A small model that answers yes/no questions on an image's attributes, trained from scratch.
Model: 6.77M parameters, 64-pixel images, encoder norm batchnorm, encoder activation leaky_relu, encoder depths [4, 7, 7], encoder widths [64, 112, 192].
Training: 6100 steps, batches of 384.
Data: trained on photos of plants, animals and fungi (iNaturalist), 60.1 epochs.
Rows from block 3 of the fusion encoder, named by matrix and row number. Rows with one number belong to one neuron. Each number is 500 + 25 x the weight over its row's rms, rounded and kept within 0 to 999. All counts start at 0. Numbers have three digits each. After the name is the row's rms in percent of the matrix's.
# fc1: MLP up (fusion_encoder.blocks.3.mlp.fc1.weight, 1536x256), inputs 0-85
# fc2: MLP down (fusion_encoder.blocks.3.mlp.fc2.weight, 256x1536, transposed), outputs 0-85
fc1.130 098:521458519493456517459483507512479505493471486479456493519495500497473482492510525481462509481534462498494434499490502520484520503511468536501499500480554545527494480534466535518464476476504534511532467503427506464511493496481554507501475504499495484478454512
fc2.130 083:448515505500472524511506494557547496522499484494501467496541506502494543471462475485538486505484477513509510482492524521513483492472506491520509522479472492451459471491543510499509530499513476482484509500495508519497493467495501517491551476452505466506526484
fc1.131 105:496521493507448527499537505505493451531499457513517520500463477529464519536506534494509496482525488489518512502498509481521473510500510421465493494477507473498464488491516517542493525503538508552491484497506500545518495512495536541472503522514525443532497478
fc2.131 114:510507456506500505476496513451527488552526470479505498464516499517488510472463469533485481528485483505500481525455508496505454502477518527521498518577533508467528502461469518526511479516459482546505467496479510522490492505527482512461488468450424526496489518
fc1.132 107:523494523515489479501484485495505492511511528534508521475513514499470488521484472557443520484503503497489514473485508493468480474467531542515512464477487505480500549423510485492520517463501518482500533444528483516490509457499472472490512490481480465532475497
fc2.132 110:454479503522556503504482494544572507502474531498523500496509521508470483486546521520440512534499515580478509491515493499475500447530503534447496518470503491542470520532481526497495480460565494483486538525493467540576506496513466550512554528512463498487504500
fc1.133 086:474489523507509515471495495523524532520523539543474490517523530512499525472510490541510476466464465493524570468508509479537515489540497557494492510456521525495498479469504509491532512523498487484523518515512425474523495476534470516436512446476537521500477498
fc2.133 079:444470483490480494532499493522534504527519488502485497509488470486521520508472512481520470460492509528485491525485520535498489477483511447521529522476519503503541508531495532511523510428500502526475523521534502533510506475490548465508517468500460465462533436
fc1.134 090:499446483531501495495472521496517503520456506523517538533528553488533504486487491481521519476490473505491432426505501532491500523519514459473484497493481522509496474463468522531545477476506577542508508497491513465494480507492561528486483515500522517473494518
fc2.134 093:455528473521482491496511469477439449471509490496487482482509539443526494475529516491519509494502493528517469495493497535522510524505459506443484496507497484484490528520523468531490505478509474495471499469539481486469484482514482499479511502488427515494525525
fc1.135 103:511496507460530534507509469471533511497495517502509469516484542525486497476458518540491535465516505525524513528492468489480492506508482503483513483482490475518522479519453486506507516528512473491557494519532494457530482489529476469468502487503519482491543484
fc2.135 111:427517495512530504507483498544466481497468513501513509483518500454510496491491513479490468534521521500516500512543493473495518537482501528474534480475486530512493485469539485500465485492458517485546528507493459510490505557505531531522449475461454484468510485
fc1.136 099:484462466464486540490502505482551484476504487529566487489508457479470529508494495565525447514494499488474450496467503483504487469472580491521495503507507501471494474502571534510523508485483485538512488479490505534458544508508541520511512485473502507498483519
fc2.136 087:526494504517472500486512544536465491471460515474493514525504517548524493490518520476456485463519505506513522495479490486496493561485476519473481489480549457541499516511448462482490503515521508477493496517534509514484489512552484488502430496527481511544494534
fc1.137 102:498522515548499487522505526464506516443516454492455465508539496483494505495510485492535513475508468529506485456501472507517537509505525526520486540508463494469483481468470465508481486454493519465489532490490471504458494488489498487468533505478490519522532498
fc2.137 087:495504505523488503489516520529496533469502564481496492488501522496509515504500496455486494506496489451546500499466508480476519485523511446471494498520468500492492519514544538502511461522513514525493507490508483489500489480533530488502443469529524486466483523
fc1.138 099:460511474504487520522479523481522530521509510519532492495530465514470535542521519529523477501477485468468498508455524532516484456502494432500528475504485514486505444485512540480535560511507498491501488488531487501494506473523475495526534544505506496491520503
fc2.138 091:493517525511501488478473506504508539490524541502502518543484541510492459481490473496506490470506507477481479509517512504476461627490477493522455484514484496498539501488526455484484494470526536466478512465492536482526524531508509530526492511480512506493500496
fc1.139 090:472499542477472544453520522525494490507473496482530449480477519512565484511501514483512461535555501512522537458466459485503491522486516522513495518509459479500504480486480475509503556510492524469541512489508525492481473487532470558534484528531507502559459496
fc2.139 107:518528504521549498506484440456495512503480482546503509510502480458489492487532485515473485532506480447482521531509493490515487505533472484511503495489512499506471544431507506498521485464477499496537467492489477501562486551493502447524501500420453493463476507
fc1.140 100:473494499493492482491487474522498523460537507475510510481477495470522474537473505471483509500512474460494521511524509525483516565504543517530471501513500498508515490502525475478459476533519513503480495444514476476497474484543525474470525501474514482478482495
fc2.140 110:482494494474494482497537497482520475509467491503502501512501520511559505498484478488471482467456518541487498498502492562538489514527487498517476501472475527522496523515511530486501512543485521471485527499532498533519510419487532522502489504468475493452503553
fc1.141 098:479496509474469502517460495449463550548458508552436497517531487520490519483523540535528486480504520531497444468497465451525490535500524473496478490526468512495495531510473526499440496474525535530511505483508549455485505515494533473482526494495475510542510527
fc2.141 093:529512491532496532484561500492469498524520507494529502501499511522528504485493509491526495507492486505514514463517494471449500477487468538532531531502495477534506502493522475493526470518527496482501511506439466509447524541521485507490503510501529527458495483
fc1.142 101:481467546481506558519519452543508543557462541507471478470510476455514492509523544484486461499486479478495489506489497525495517552474536507490527495512515494515515542456519495510502488513496498477521522489482502462446540476522484516492518504501483509477455518
fc2.142 084:511534511505544498497493521496552503506471490522522502528500538489513474495503489498502490480459509517536489477503515481502524519523505496482467516511478481526484503464524521494479495446537514479517536526474463499510497455539498485488504503493527500481525510
fc1.143 096:490511495505518509507502497481486489485501499517490488504538487534496478512526503525534490464525507507463467486454501532502531532489454484507506517503533517511471523549506510473501499524518498494505468524534502499477524516529503461477479491547521532508460529
fc2.143 088:433589506520496529524503514528445486471466498489529518489478508478489478502488504493512503495506512525518505471516471427531511503497488500477522498495525484489490514441521516509498523466480503458496478488489493535534509508499492507517472523493468524496508520
fc1.144 101:512483546477515499504488506524543482440470485484474453487482493511516497513499494517443450528524522532479500492431538495509498520526521523532513490500524506493526519511522507475478526517552559469495523503509505497464480502494463500496496539511554438507468546
fc2.144 097:498515490512538495505540507500495512501510504502499463478475539509472507469511530524535455494514520496500475520532525518482518555524532491525521507474512533510485482515460523540498510515505494497437498456475447489493483460507520479458474484511483521531476525
fc1.145 105:503454536492496511498508501525529533502537521481479498573480494521544521489538505492494505461534515526477458487468499543501498513493547496472549479519512519476527477517480514475495517474479538481483505503476467504447477480470499510500496463499509506479465514
fc2.145 099:493522507527513516499507510523529511477441478537497461446520519533491487474507489502457519462523494513510518511429524489493490451524477477486523498464485522481487512483476492488497472490520500492496461548516469512502521491482470516522527482526549501516486530
fc1.146 105:521511494495518474483520470522475504487512530518507462489483501503492525490476471526498496479475435541513528515542507489462499494475515513487522542472459520529526490483518548522494495485499530463488522479494463538485514485471515459488539487511517501495476457
fc2.146 108:531515490473530497492481491527517512515495529479498467517517479571475484495514527498457493462464499502499496520546500489495507523546476515520497484466501509474485484493572468522524528470534495475483498519523522503534463452506496520540535538496539511477490511
fc1.147 101:537487491465508498505479464475466514465480439517481488509518505525462522490524483500509453482505493523451508515465532482493496489501516495540476496496476527533470506488499480498509527504532459494473505506468487514498496501496507522505455470503482547496454571
fc2.147 090:474539490483479502496510507517547485505472504547515505474484519505474499529501472479505516526499490517520497490508522475483470540508526460498496522489458508466490481532484501469535510510486492504480494506486428557491458485510498512470523503506533500463509500
fc1.148 102:507533525489472509448497490499494526521499513466484507497469456552497530484523506452534461498492544481503527507471509514510467483524512532498518507451498514509539492488517443502497500482519533567471541529494458496469475472465476502541568483500501444460459489
fc2.148 090:509466517490504504506515464543529514488552488486499489460545472459481484539472475479497516518483478521517487507551493512458471488494494507495503508447516521560490484470574501504497476465510487482495476503517496537517490530508515486492511515544492481474556519
fc1.149 109:481548510515485495507473503477500508496530483519502496484471503511498514498540462510543515490516468522502510524493525499527499491474514505495466514503546476497489483521491540518517489515522511526503515505539477452494533529517558520469488495524520487515491506
fc2.149 092:489517504524482478506514505491483486503455520518506504521495498463536516494521496509497463517515496555520484508520455494487518473482532513504484481479518516497526514498489522517517479495489481505530509514483464485497523508466500547426533501440516471498504469
fc1.150 098:525527537529491489523461505501521507554530476541493512480490506502512496507510528513493504478469516486523563497481499530468526480502519547471520492480545503502502503486491508502532474504503538536473475478522456496485488509513503520493514490490512537506471486
fc2.150 075:467498509523488518483526520517513502488444527486481501472523487513500474487513444482523533462501497511485508502444484475519428460548535467460555489548462471461455479464501525519498533467467494489521488502534451525496481472512448463514510562504465497512502493
fc1.151 104:493523521508453493497538504522491480466474539537498516475512496511474499478506481539479528473528500522486502530482469483473507526510575513467489489493511482475526516503557484463566474510473470498517483503504491516538470510504458479507458525500467472490494525
fc2.151 098:517487489484477486511493506510465488536508504474504495480480427504510495501465489476485522523519482529480465520477498474514466495518467469477478503502488524499508507447434553531500538515516511545486506498510479537440508546460518512517548508504544515489482446
fc1.152 104:537451501482493518469452456534517495480481503534493523490488512496465481526487528509476500526556481500504500547527486489477531508515490474491515488533475494513505493474481483490535549465514484521521500476479497500509489477497508470537525500483489498528505448
fc2.152 095:454547536475516484503499520520502537497498461483485484520471534528470470500527481511487496430498509487494540473521509436470491553488501484502525493506488487517505497486528519497510521504499495466521495550531477464528515547488500499473468518512530485520511516
fc1.153 093:521464502495488527529502495544540528515492500519538559523480481524471529525557533497496501512516509509521480485484515493512449437546544512482534525470496526549500490459545496492512556452446506489497490492533481525464552490506538483474498514451481575532502516
fc2.153 084:500534489520500463491476505510467510460554507509512500481504503493483478474470513496523473494506487491455501481588507478514499639474503520498491497508511491506491515484468496504501493500551503478502490477485566503474495573488521504484463498504529497530476518
fc1.154 095:523482502474500540490512472511500498522519539508521518495478485493542490515526544474481467462521489488488520485498503519502466471503535511511531537472479501469481524465456514523478469488529525515529512513498463517459480516500504540516535486521487512517511529
fc2.154 079:450524531494502491458524504519523506482442496502500485550502511467481526513522527513453514473512493532485483504499483449512469501493541457484493495503509509481456504483506479480492481467534542452507498482505480517468513490482479541487518501505475504511520506
fc1.155 090:513454511499453515476532494530517470467484451503469508496458483510532419475519475512508494534505496556502535495491542491481480503537506563490533504508502497476540516516479505496523531493507474507506508539505518495505489515536486470513512526543487485499493485
fc2.155 097:495534493523537489510485497523450493504496504491515506470507517447474495488512530482556495496496506479477512497529523526465510531526536482505495525471499486474496501496489508514504485492493522509519515502492460535501500512491484499524506509451510504554477513
fc1.156 098:486535538512501476512527488510504505521463513480453480478446484511512478454509512495522497513522518498496514501441474496557488456508482536462464537505511508523477473477481528521488488452513492483497536523502521475466508452490490484518524463469558526539526474
fc2.156 088:489489466470463498514508508522538515523528507510485471497535484516467541507485480483534484486506477502529474506472533503528523493486511445553476520502496535476500524507551502484499487489505459497542504494485479509520511511465473494470483473505446449467498524
fc1.157 096:453499494536525473526526491486472482496478490483473516532509501545483491528517449465479513479477499487463485479511490552518528521548499533486508519507512492498510505485481497503455492496540513510474520527502483512454501464471516504500481451517491510517488522
fc2.157 094:467545517496489520500495480501496507494573529508525491489496535487525507503464506517503489450499515469506485500525503511495488510510501451472516503487474524498508481515571501490492500539484516486521508444499542490522465511469508476523472495480478507460509513
fc1.158 101:480466473488542521534500485479555483498471520520524481509492526509504492462521533502603466521494426502456505534521542497499459517512511480506538496501485506459521452519563479527508510542466518514533525444521471522438467498516535473505515512504526502506497482
fc2.158 087:502499499502480466451471525488452515531465502485516520505499513523512509532519498492418463496474534576511490487477500511470481483502503516499460510474483482474488493526559502488501504499514544522479467505526447511488496538500531508506522495482472503530508529
fc1.159 096:516501468529491524545490487517570457488501507517482494509533497527509499521526493486499494506525520506519509506469483502484532478504498523487432465474484523512487506533487455545486494430505509501499498422482495501527509475526514506507506470480544486499580489
fc2.159 125:461464502474463501521494478508513523528546500521506512532495547562471501507488499516547531534511499504492499528521487464494490441535496494509465484493520517458441458527490471507479506558506472517453498515521471498501510415503492455487562490450454514509510502
fc1.160 099:521478528461483500534477527530488515520493486495544511517482481508455479484490498523496507545492464511490526565509523505494494501486500467505540485475492505513465477536478499507523533489482508503492498493475489479487507510518509491510526528510476499482514499
fc2.160 108:406489499513481485504468503509466477446488503494452521520493506489544501464498493511459451456520493482509485484559483491468476530467472454513495500499527448489471491529473494483532514476499478478534500512500496497508479521518526517464479496489480470522506506
fc1.161 098:508522494502474506540526489522484506525490496556490525481496487501487456485484510480452509491522494517527530503501525503521566527526482500526498462517526470489493534513516502482515521505500515502482548491507445483446501488465476481495480464533534465467423485
fc2.161 091:467531490510518517522492498551527503457488510504528459501479526554488525502499503516532491506488490489517522497541510541569497497521522520514524487492467527447442510485554506505560515494548525495457495490466445484502499468512483488465487472512508472522501517
fc1.162 101:498485548504480523514526510524493483441477456501509503487503504555513524500483565529478458503465487473527537504490506526503500523477481542493517502452508485527524484525471531512475459512436555530545495502508463467508483498477507517513525468502504509473470480
fc2.162 105:466507539487477529496503499490517487498512471500511503565548470519499504533497506496485548510485479523495525527453536490497531525512472487526503508497526503509527501511525515517513501503489515517524502495531513529418494564458498508511482506531446525556559511
fc1.163 092:507465464507471498476503504494495454462475488475529478500550508491520490489516493494522494507489456529483513517496462481542524495513470477504497468515498498471473471494439509533497507482482501531475520478509449490538499459497520549496468528500481505501532525
fc2.163 095:511563508495551503525500505510465478554525505499481481476498503454470530474539478492485511544523495493520476531506473524514514462518472553545554545479514519492469501515563492466534492491514501483505488498525511511445507507549494483498527480526507489472486500
fc1.164 095:493504531465510491464521464514509500522462505544476542457510507510467498541515493477552466475483425517510543496468532490518519504544484483483491502537457464473555517518472443510527467522487480527527499487521452482435503536497536504511486491514484458496469490
fc2.164 084:505460484456476516487518472546520512486456509484487512490518495514501485524539529469451514498505519498510496508470532517540513473547511509520499490426492511523510520515512535497510489474554499483502490508479443484549503508476509515464497467567487467461526498
fc1.165 102:491485581504493499496587492489498527495507486505478495493491510489479529516535521485512485502484526484505544496518516568497526525506489517541497480484508496514499505484453480521493479491511501490437478501469486500476511525486514469497485513501509519479513470
fc2.165 092:493478494478477484503456467470518524491473524480479465470478512485491459506488490487526504499528526520497504495512517476520485494504484528516512506486514477490535510498548478542503509532510516519512507478582517495451469466514525494540491476525476477449527514
fc1.166 108:468470542458467536493498446558524519511485474496475508500467529452493495497515520473489498483494485494499515473515502499485504521484490506515541531514531511505523516501560511527433461536502487519495494496509532463493526492529526469497467480481497546513461499
fc2.166 133:489459531473462468512493495496502513495503515478502496501494532501498493529487521519467518505522492488488480494478479517499503458527498521522526516488507507467514532491493528512487479525474427507520527490535517489472477501506540484516477517496444502476517515
fc1.167 112:507510499485486465444506481522459497463492496531467510484475472520461490476522464498535462486478479490470530492514506525510536524515489519504461496484497540502525496505494507509517457520503512465472549480526541504508480540487522527521500490500533509517507505
fc2.167 095:514522480500505535521495499483527497522491504515521497552495501438496516452539514506557481473481503493510498530543542529484461546498505443499527505509510502481501463519425469515511507511551512512537510483505458508477524536471435504456488534471470494513476496
fc1.168 093:482477486483506547512492495484497510489479512495501545479500521523504507503506526487487519500549504481460452482494519501476508463523457472490460502515452517504490488487471510508476508505494524526489504514458419474428500498561494457486506491504516478445535489
fc2.168 087:514502537499498470495513489516472505501503505513494477474502489533544476491479519500496511488507495569541464497527504537481484529482501507517499464495503495504492500531536510504512505520495515544499462511515532485528478428541496533512541488509491498527506505
fc1.169 114:511474511499511510504451495501474513499496524478533492491515472523486532518512473496520506495496519511483512477457487489576519521484502538477513521514474516465480498554493514509525448451522515526497535472511472507481476494479524499453484491480544505515465521
fc2.169 099:480499483476529495532545477450511509484507508491493509510496560535485499517500489531443492500512510553457466472465494504512468453506484506509491483481513522478489500534512510499450483510503468479495482438538420514499482553505453556502538513466477481480490508
fc1.170 105:490467516506476520519527507464488521513509494503498522451479503529457492493502541527547492524523523511475522513462433430521510511510456465490492518492527514489494503549481474464486493490520557510516512503519527550495508505493520505524489528509534492493485503
fc2.170 099:483532454483533521553489523487549518533510516489521460490505506443479530485500523512510471489540504492498467516557506526476510463533538491528503519489506516523504488516508463511529516528550503519477502476492459505480528497527516447483502471528452525500467494
fc1.171 099:511484489457519489468517556503505519472494497545491516509497531507500529499491500500505484476501499494515491478479484510497535503489488485472521498528455554502505450519490479521492502451474489512528493486504504505447489489502474499462486493453467517499472492
fc2.171 106:513476519507494509484496536492474467468484522504474508478458537517560486500505507503449554490517462500520499517501503508516478503506494515516475531494489498511513500544496518514497485546474514508499475493480492535457497495469512485488532523524501491503488518
fc1.172 098:501502498477488524542490479502484503497548483503500531483485547523535524493492506498501466488477492502498476512466529493473477447502492510482538477539473461493531485499499535450469509498517488509517465476533468512494505508472501452503490557518520501515556457
fc2.172 104:480506476506482500496505508550475494470457513470512510538495447530497489504501521523496498507499522494482498479538494497485499567465520528481524480453486525540519487515456490508525497455485492479504515498484556482459484486491480503460527476524481517518471505
fc1.173 092:467476525512475504471513520521525450494491468494475510457445502509466484500469513466489474493528512516473531478496546494471494499507468493525473518471466525512474526491445473501503560476525460501466493523495491531454515528459483549506435492527500499505507538
fc2.173 072:507533485526511496450513472511568510498481438500525469509517531481464500544532471498495481471484518493507468508567545474505489516479522490492483547476532498509487488503551513528498486472533523493505498474532494518521480479474504499465467526448494495511455532
fc1.174 101:482512516523487472498501519528482510478465545446480494532534518525496509513473489521522477451468492456490480492481505472501491497534482489495473527530528510508522511527505515449502508536493483489492529480496493514486484503490479505510528492542490479515470518
fc2.174 114:497528524545476479531490497516508520515524521491509479536476492552506540524486495495450503474520465513501486476487501463456517488479498475528478531472496485492539504536550469494497525500477573498471549497504492457498459464478468486514526494497568507477486494
fc1.175 088:474450505487480535526500489536561505503512533529495485487491426483512510483492530543489530523514480519529436536482478478489496502524446470487537511476525468502482538471495474479495501510532451526476486505525473489478468537505504509497511487449480504491458494
fc2.175 084:479522497531518519487513478515515528454421479507511514512543545532512491459558516500474516513498545541459479503526530479538457497512521508478501501494496508488460527505500505529482517505505504507519479491503436481500489504496500492508474501492463510531530511
fc1.176 103:496502526482452508499519488483484481547503474523540475445486466497525466513549521459462520490541481509497513502510455503522476475520494552480509472466533495490458497511476509539510516502488528463452523486502528488474507505539509478524562461498515515525483503
fc2.176 093:471542474500540519472495481502536500499487485526510494551499533475472476460488504510527514459479478484520495528529523500453504513488513501495518493496470476487465476521517475545502482504531531497479518470494459499478511478501499460507505508417493532515504511
fc1.177 106:481483514518408530496529530488523504481527490510502499468516510476515469511509520454491522493503466478524503509486564498489507478506493495517499489503492494473524518505496487504491480489497461523456505517496522493512507427516478545496505509480512496492470500
fc2.177 107:487489525466503505499488509534474499447514436487493476462504522487494505509511501511519462531499503514488508521533467488494555486478475518474533495458547532482491510462527530483519522494502536455411520495506482517512522484514456482498509469508492517511513524
fc1.178 098:475452494515518522488502515521504524508548490494545550522481518536493498517543497478503542526485478520492455545453475499519511472499495484488488472470496504467522496492511493470531534506487507488503491479505472529461497498487509558498501522473481526506525466
fc2.178 106:497548494544501489516477471479479502480492502536494515527490548452493522462517493525519524483510522459475487500514520561537456542507431536511476537528466494502506507509520523475513490534505507526520521431515556475496511535473522512513503512447498495497518499
fc1.179 092:491476498527471483460459475482515510468533514510454548464455525481493458515473512487490513544505478475495480502541473518490523508507527583470522497508481503463497510503530501524497526501472527421506527477499528490503531487492524537476500561513455478502515489
fc2.179 091:489545468475488495520518514511502485508474544476471467509526519499546523454521504498490526521494473504489514503516504509515493475516499461504519516448493544506500505488497478561501500525516520524465502456503510495460495516479487504470498481552549509502472462
fc1.180 098:514524511523451496471562491522546490507488516557519495513517474460495493487512519495452520437508485530530521546523524527511481499532490477470488469520502529450501493485492517448460483501541511516471504463476517525477476465483508514523486483497523518479526466
fc2.180 095:435528482518537494502496521551523489489449525513508543523491521518460488493512536507473525489531492539519497493502482483514460467512501515514504503483491519481490480475498500462490495496566500516487502478458474516487501540509471495496513521453500493546469510
fc1.181 095:516479516541473500530527491495543520483468523477471492460502518479528495504514489508512558475524509533468487515514521559501515481510475509481454532473453482536478503489455510510446481467542520493489559471497490510491445511509515474484530482506572463487509538
fc2.181 091:457476485500498496507497470519482489475474460544508478527479548499498540518490502501457519494556489487516501503487505431487482482482524549525488534492492505503535522511557525485506489535507510455503498481555489477423505518471522501516473509500478508521492464
fc1.182 101:524504527500500539523490513526454498526448501517474457467525543456436537500451491480489507479525499509557454509464544498515505466522469485518505501502443535479520514469493560499456508505506492525528503466486533526433516493516481499500563501531464508521523482
fc2.182 090:466493492520493509521504492491517480444546479502501510506501496536487478496542508501539468465502547510526525488537478489535526496509545496495482532518512442504533483462477489503511537472531520491475517527506488445527484428476506442517514509530497527450508502
fc1.183 097:502494511474468575521464520458551492495489514468521488537471467479490464491528455512520468521498521544501485479486525526499475483500535489499511529533467535515507454508529528504476521486474492501525506520520487502537527490531492499508516512509515519495536482
fc2.183 086:513519492535468460488467536529459499539532504507485481524499501526495526527489513480487518477519503492503522512537490440467519536505521515462512513478518494506522525486479526494496512446518496503496451500521465527438472536490490494546514544545493512528525516
fc1.184 097:555455517528461496522504526506467529482511494499458504452495484466439513536519490536486501488493484505540495536531549490517519478487511523433538495471525501484528509511484507480482482502493496555537554509508483504495513534506487519476503497512482502508466485
fc2.184 092:496544533472508507508540512492535484506512496482522503492517463524519483455458514529494504502496461517444490490481477508508453498517511473549484522480504528528489464496519477513533473500525482498474488498488515524508501471524533500535496491513503494468519501
fc1.185 104:506509508477513512499506536454496489525508495551516510501497497514571444473509498545475505541550515492490542486477471493511503487525507561510494544515497509503509488490484506513473506474479520487538488470481495538454492501497536484456523496497504466547514505
fc2.185 076:493495513492481492490476475509557507468467496533512479507520496478512507502527503478481503486462537528516497451534534493518475521512553495508477498499544490463492504492503476516485486501515490514478510474538485505498534481463492509487485477512458512517502501
fc1.186 097:472475531487507471494483490533532532546501493513511500498511498489476516489464488514525512531516518514515517499462540488508493481534523487483574461498463523535495529486497552483490555515509477507495468490514504532483511545498528506505450520491442546552495523
fc2.186 095:494500516513495502513489527496497531470490507535519525515492523520474493493531509498511505485499497487473507486559498469495491559476470522521507491475515489506494487509529463518488506520516477474523509483478516490465521547489524483530491475481539502503478533
fc1.187 091:506456511519524510495500478512516481488526508515461491515504457514521500506493485527476470498494495525438531479506496480468501488490530558502480523500531489492523521490473497480515497494463485505487514516481525488524477468518506494544479488543462512528501511
fc2.187 085:563505495478472481479484503468424453469511512496534524484493499475469515509519494457505494509508496494507486495516497497464495563486530482524511524479503469522528483462420508482496558474466533515516539516535451511498495503499465539496489503455527523490467492
fc1.188 103:544497504525517561505545484494479511516512466488495518487481511524487525526538498533507517530449519501476536491464473508514477504482514528503541520514498479499524468492457507496473509463508519526515498478486411485490508506544503517496535501528463492521548509
fc2.188 087:482530552476508502471512486457480512472498513503515506504501560482479507527497491501485526456508501531515524505488524487555488482510509487512483468448498490491473516476498558531481470466539507512501499480472467507484495503517497454466514481557530512517512469
fc1.189 095:469481463485493527498498484553492511517483517515487479444480482487507501522526463477458496514497516499504447471437474505484500495538467529504487462471561542466543512469495496521516489507491496453483544498496473489474499501528511550513521500549451527483545538
fc2.189 092:525526521508469522484522515444453505512512534534508507552489529497490496478530487480584507504503499498549506514554481478429494506504504479526511512493527488519499481513463475535518488518486524524489452509533509508527491424479494483487510480449559524512484482
fc1.190 096:498505515491503547487493494482547498525484482515512515467509486521567463514480467525522500460525473461470509518490499507524509489490466477485481511500465489488498515523472527476509477472508442542519487491482505432429527532485531510518479474524534506542489518
fc2.190 075:467501477511468517503538493502556486466470492567487503507514493516537522514495517491511497490505500532536507498472475490503477509511566499487491512512498532475469506490513508516486446471506473476501463530534494484455483573486469476519520520470480524467497515
fc1.191 105:506484493470464558463469490481560474490507491483491481456515497478492487477497509505554545515488494501525527507473500487506509492495519513524486536510504483464535457534470502436469515509486518530484485511496470447496466511484490519474501468512538520524503491
fc2.191 090:466526499510441501438525504517500515472505462493514492530510461522508435456519501519468492471480507541461493504505509442547552499476554462469496501512508513462485507450505529506481498455528504482511502476474476524495488495482510476483479486517419510505501519
fc1.192 104:476517501488489539493518513467563504507506523483525511530479510532466506504500503508492463495495512483494511508506501438518497455531485479448490515525491510517521495515517481494508528497480510492502544481495468469482489509526511507479520503545536526528532498
fc2.192 098:515513509491498503476518500552480491486509511486507473532530465474486486473533516521500532502513507538512481488459473535515516557490510497522474512493510482536490517489520499509500470520531499495469469464555495520504468473535479540468493496528456522470469488
fc1.193 101:517559513477523542523473487486463455505478497504506534493495476499492543484459469531485519470505550484482512489463543490529495540536553495457493516561531518481508519468482508486472487511491503517523505462491470482456533530455495469499514472520516510514559482
fc2.193 103:468539541464519494475509499514507515515432489518483507518484539493513499501543483495487468487494487468486488519533495531514458466468507493492474510454483524500502515498478488507481523540513504496482494493480511529521516510528516490503486494531503497483497495
fc1.194 100:501492532489501525509562478475489491477510471522502464503546470481545495473506506501509498506498499518494517548481546527522537525530505514481510477499524544505504511512518497509490524489496483500494516469558518488476513546444483538514457526513504474493496494
fc2.194 097:467539494513543505510507470522512500529507479475469477496513579514476498491515525523519495512506500524498511513498533478528505468499501509500545491451497532496464505462538462488516512537562487456446510492480463510471524495515476506497527520497522489493491524
fc1.195 105:510478443465484503482496516499482532520506511480520518500493528512502491461530526506476492487511484485487509456474508502486502509526464452447498505495480478507497512485467504456512559493432497520463521479514441487483528481517478475511491475497497506532546480
fc2.195 105:557494474513566474481491490481469474473529513514468535480495531458529503441532517488502472506512490500505448537462468510517506544478472517491517498520514473505481502540532522509508482480520467504489536482477511480481498535504484495471526486486430494458535472
fc1.196 095:533485517479501532510496460486509520469499494499483529438507501476502484522517514492537526486500522501456483476506530509474517507491500522492498503499493518475479516496496500548470522528495515490474531507494436504456481506466510512500494495517505490494508509
fc2.196 084:499515513494579492502494492504538520510424475515507518527526524510487484551526505477492471479489527515521539516480514489479460506528492510494502509500465483515475517532519532525520487477541529470463538501515451552536476479477478538508450541473514496503498509
fc1.197 093:484485483476453500476470491534474469535450495480489501446484474481461510440473496492506493449513539513505537506512477506529500527490459504527491551514521508474523510497505534474518499520511520488495514498466476500456493506479558536485498483515474515457512495
fc2.197 090:526518535481495481472469521500521485489494522504480522485512549545511497508498496473512539502511479502529483484465520523507469515547526462473485491459517483536498516484514530506502460499489544482515485512494461517526514508506470496477510528549516510505519493
fc1.198 109:493500518510489466486496494490491493513491506478460494479493511488520565486539490490508464425489498473493485490492502499506528518514462510491565552578494522510477522483481478521448483475498457484471518535476464528453464498470513539479530487538502535489464486
fc2.198 096:523546494469488538505501493527527490460451509502498511515493494502554463508515507492557481513493482511513488499495491520489476461481484470485497487511485508498539502495537523479504473509470529526429470473501519502529499509489531462480483496560509490531493515
fc1.199 102:530501503506468482538525480553496502535525518510491509528509550530512542470529534498488514480489472504533497460496452514530516498548519486502501580541494516537495533472479470548443534516523502482462485467501498468499472466446509498503537487515529509546504541
fc2.199 096:457539506508539479494507498505507498470522530494517505514474501503515483496459504519511488497497501505540515510519470519491520555503520514481486504507486496489464524526563492494533527463530510531443525526488573478489505478478502518469544495466507481510535467
fc1.200 098:537461502486500493516507517477508512518511482470522486507483534480490525538531499527518506499495489493502448486465526524524517492486514502514504496496499503490461453543452506511542510546452503484484509516531473476482520447498490484511472489494477480448538530
fc2.200 101:474529481492499507450487494469435487488523493516493515467489562432537502494507514509496540498458480483499486528469516517519506486493481493494515511479513501468538503503551517519489514515474509543518518473471485504448496548491524520486507526527493491514535474
fc1.201 102:557514514520477519499483513488507540539495490501440523513506501501501514480511506467507484449524516497504455508481505484506499514486524512501486518478472497523487507507480466509514516478513503512498524484481528470543496482520510475529485490525450427491495522
fc2.201 107:504454453472510500466487514517561520507465499466493495493473457508509487492472505495519519470484489491496506489537486502473485475491466479511496516496507488524512486449541443497496506455454497507502482497531534513488493497471520528486482525542496480495471496
fc1.202 106:530511536470476497497505517502507457514537503522474455486488438476513471501499502513484507508518459474508498517511462463502511501519488521479503485492525474528547521512498525480480477521494516517506522501527457477490498518504476513515524475442446526485489455
fc2.202 109:517464523531447493476484483521515501465498496497493500497533513484495489514516497520461509498487453507518509489510483456449486546507530487483560457487515520498499472500454467496483495497516503473513531494508489516467454456472458537556492468497461502548517520
fc1.203 089:485469498496467531523482490458497500473481497491485434488500453482472502484498512499469516513533444528498461505493513489524492512491515530510482516462513491492481501508492535505489462487465512520494484506517497477482527493474493509514476538498509501518499472
fc2.203 100:550488480501446484486485506518449470474522522521517521504496560500472463494436475462512550508499518475493495525494470466449492482485508441499538485463512503499493500481435528529517557503493502496509508512528471504477495528498527477513483503503518519478459505
fc1.204 103:509514500472514505497514512477510511535534541513503462521532520477477464548436519501497475485534459495482538493475501498463493476475522533511524522506465462454544517506518516502511510485547484474516464481502494519520481483481526508509561486473462493511524499
fc2.204 118:491469495469535503480526476491511489543504520499524527502510472552489502487539460498497556498480522502512529532544505471510473510450450454534507499490487507486491493504487490493497471513538461540503501492497488500479507498476471508485533499469498533493493497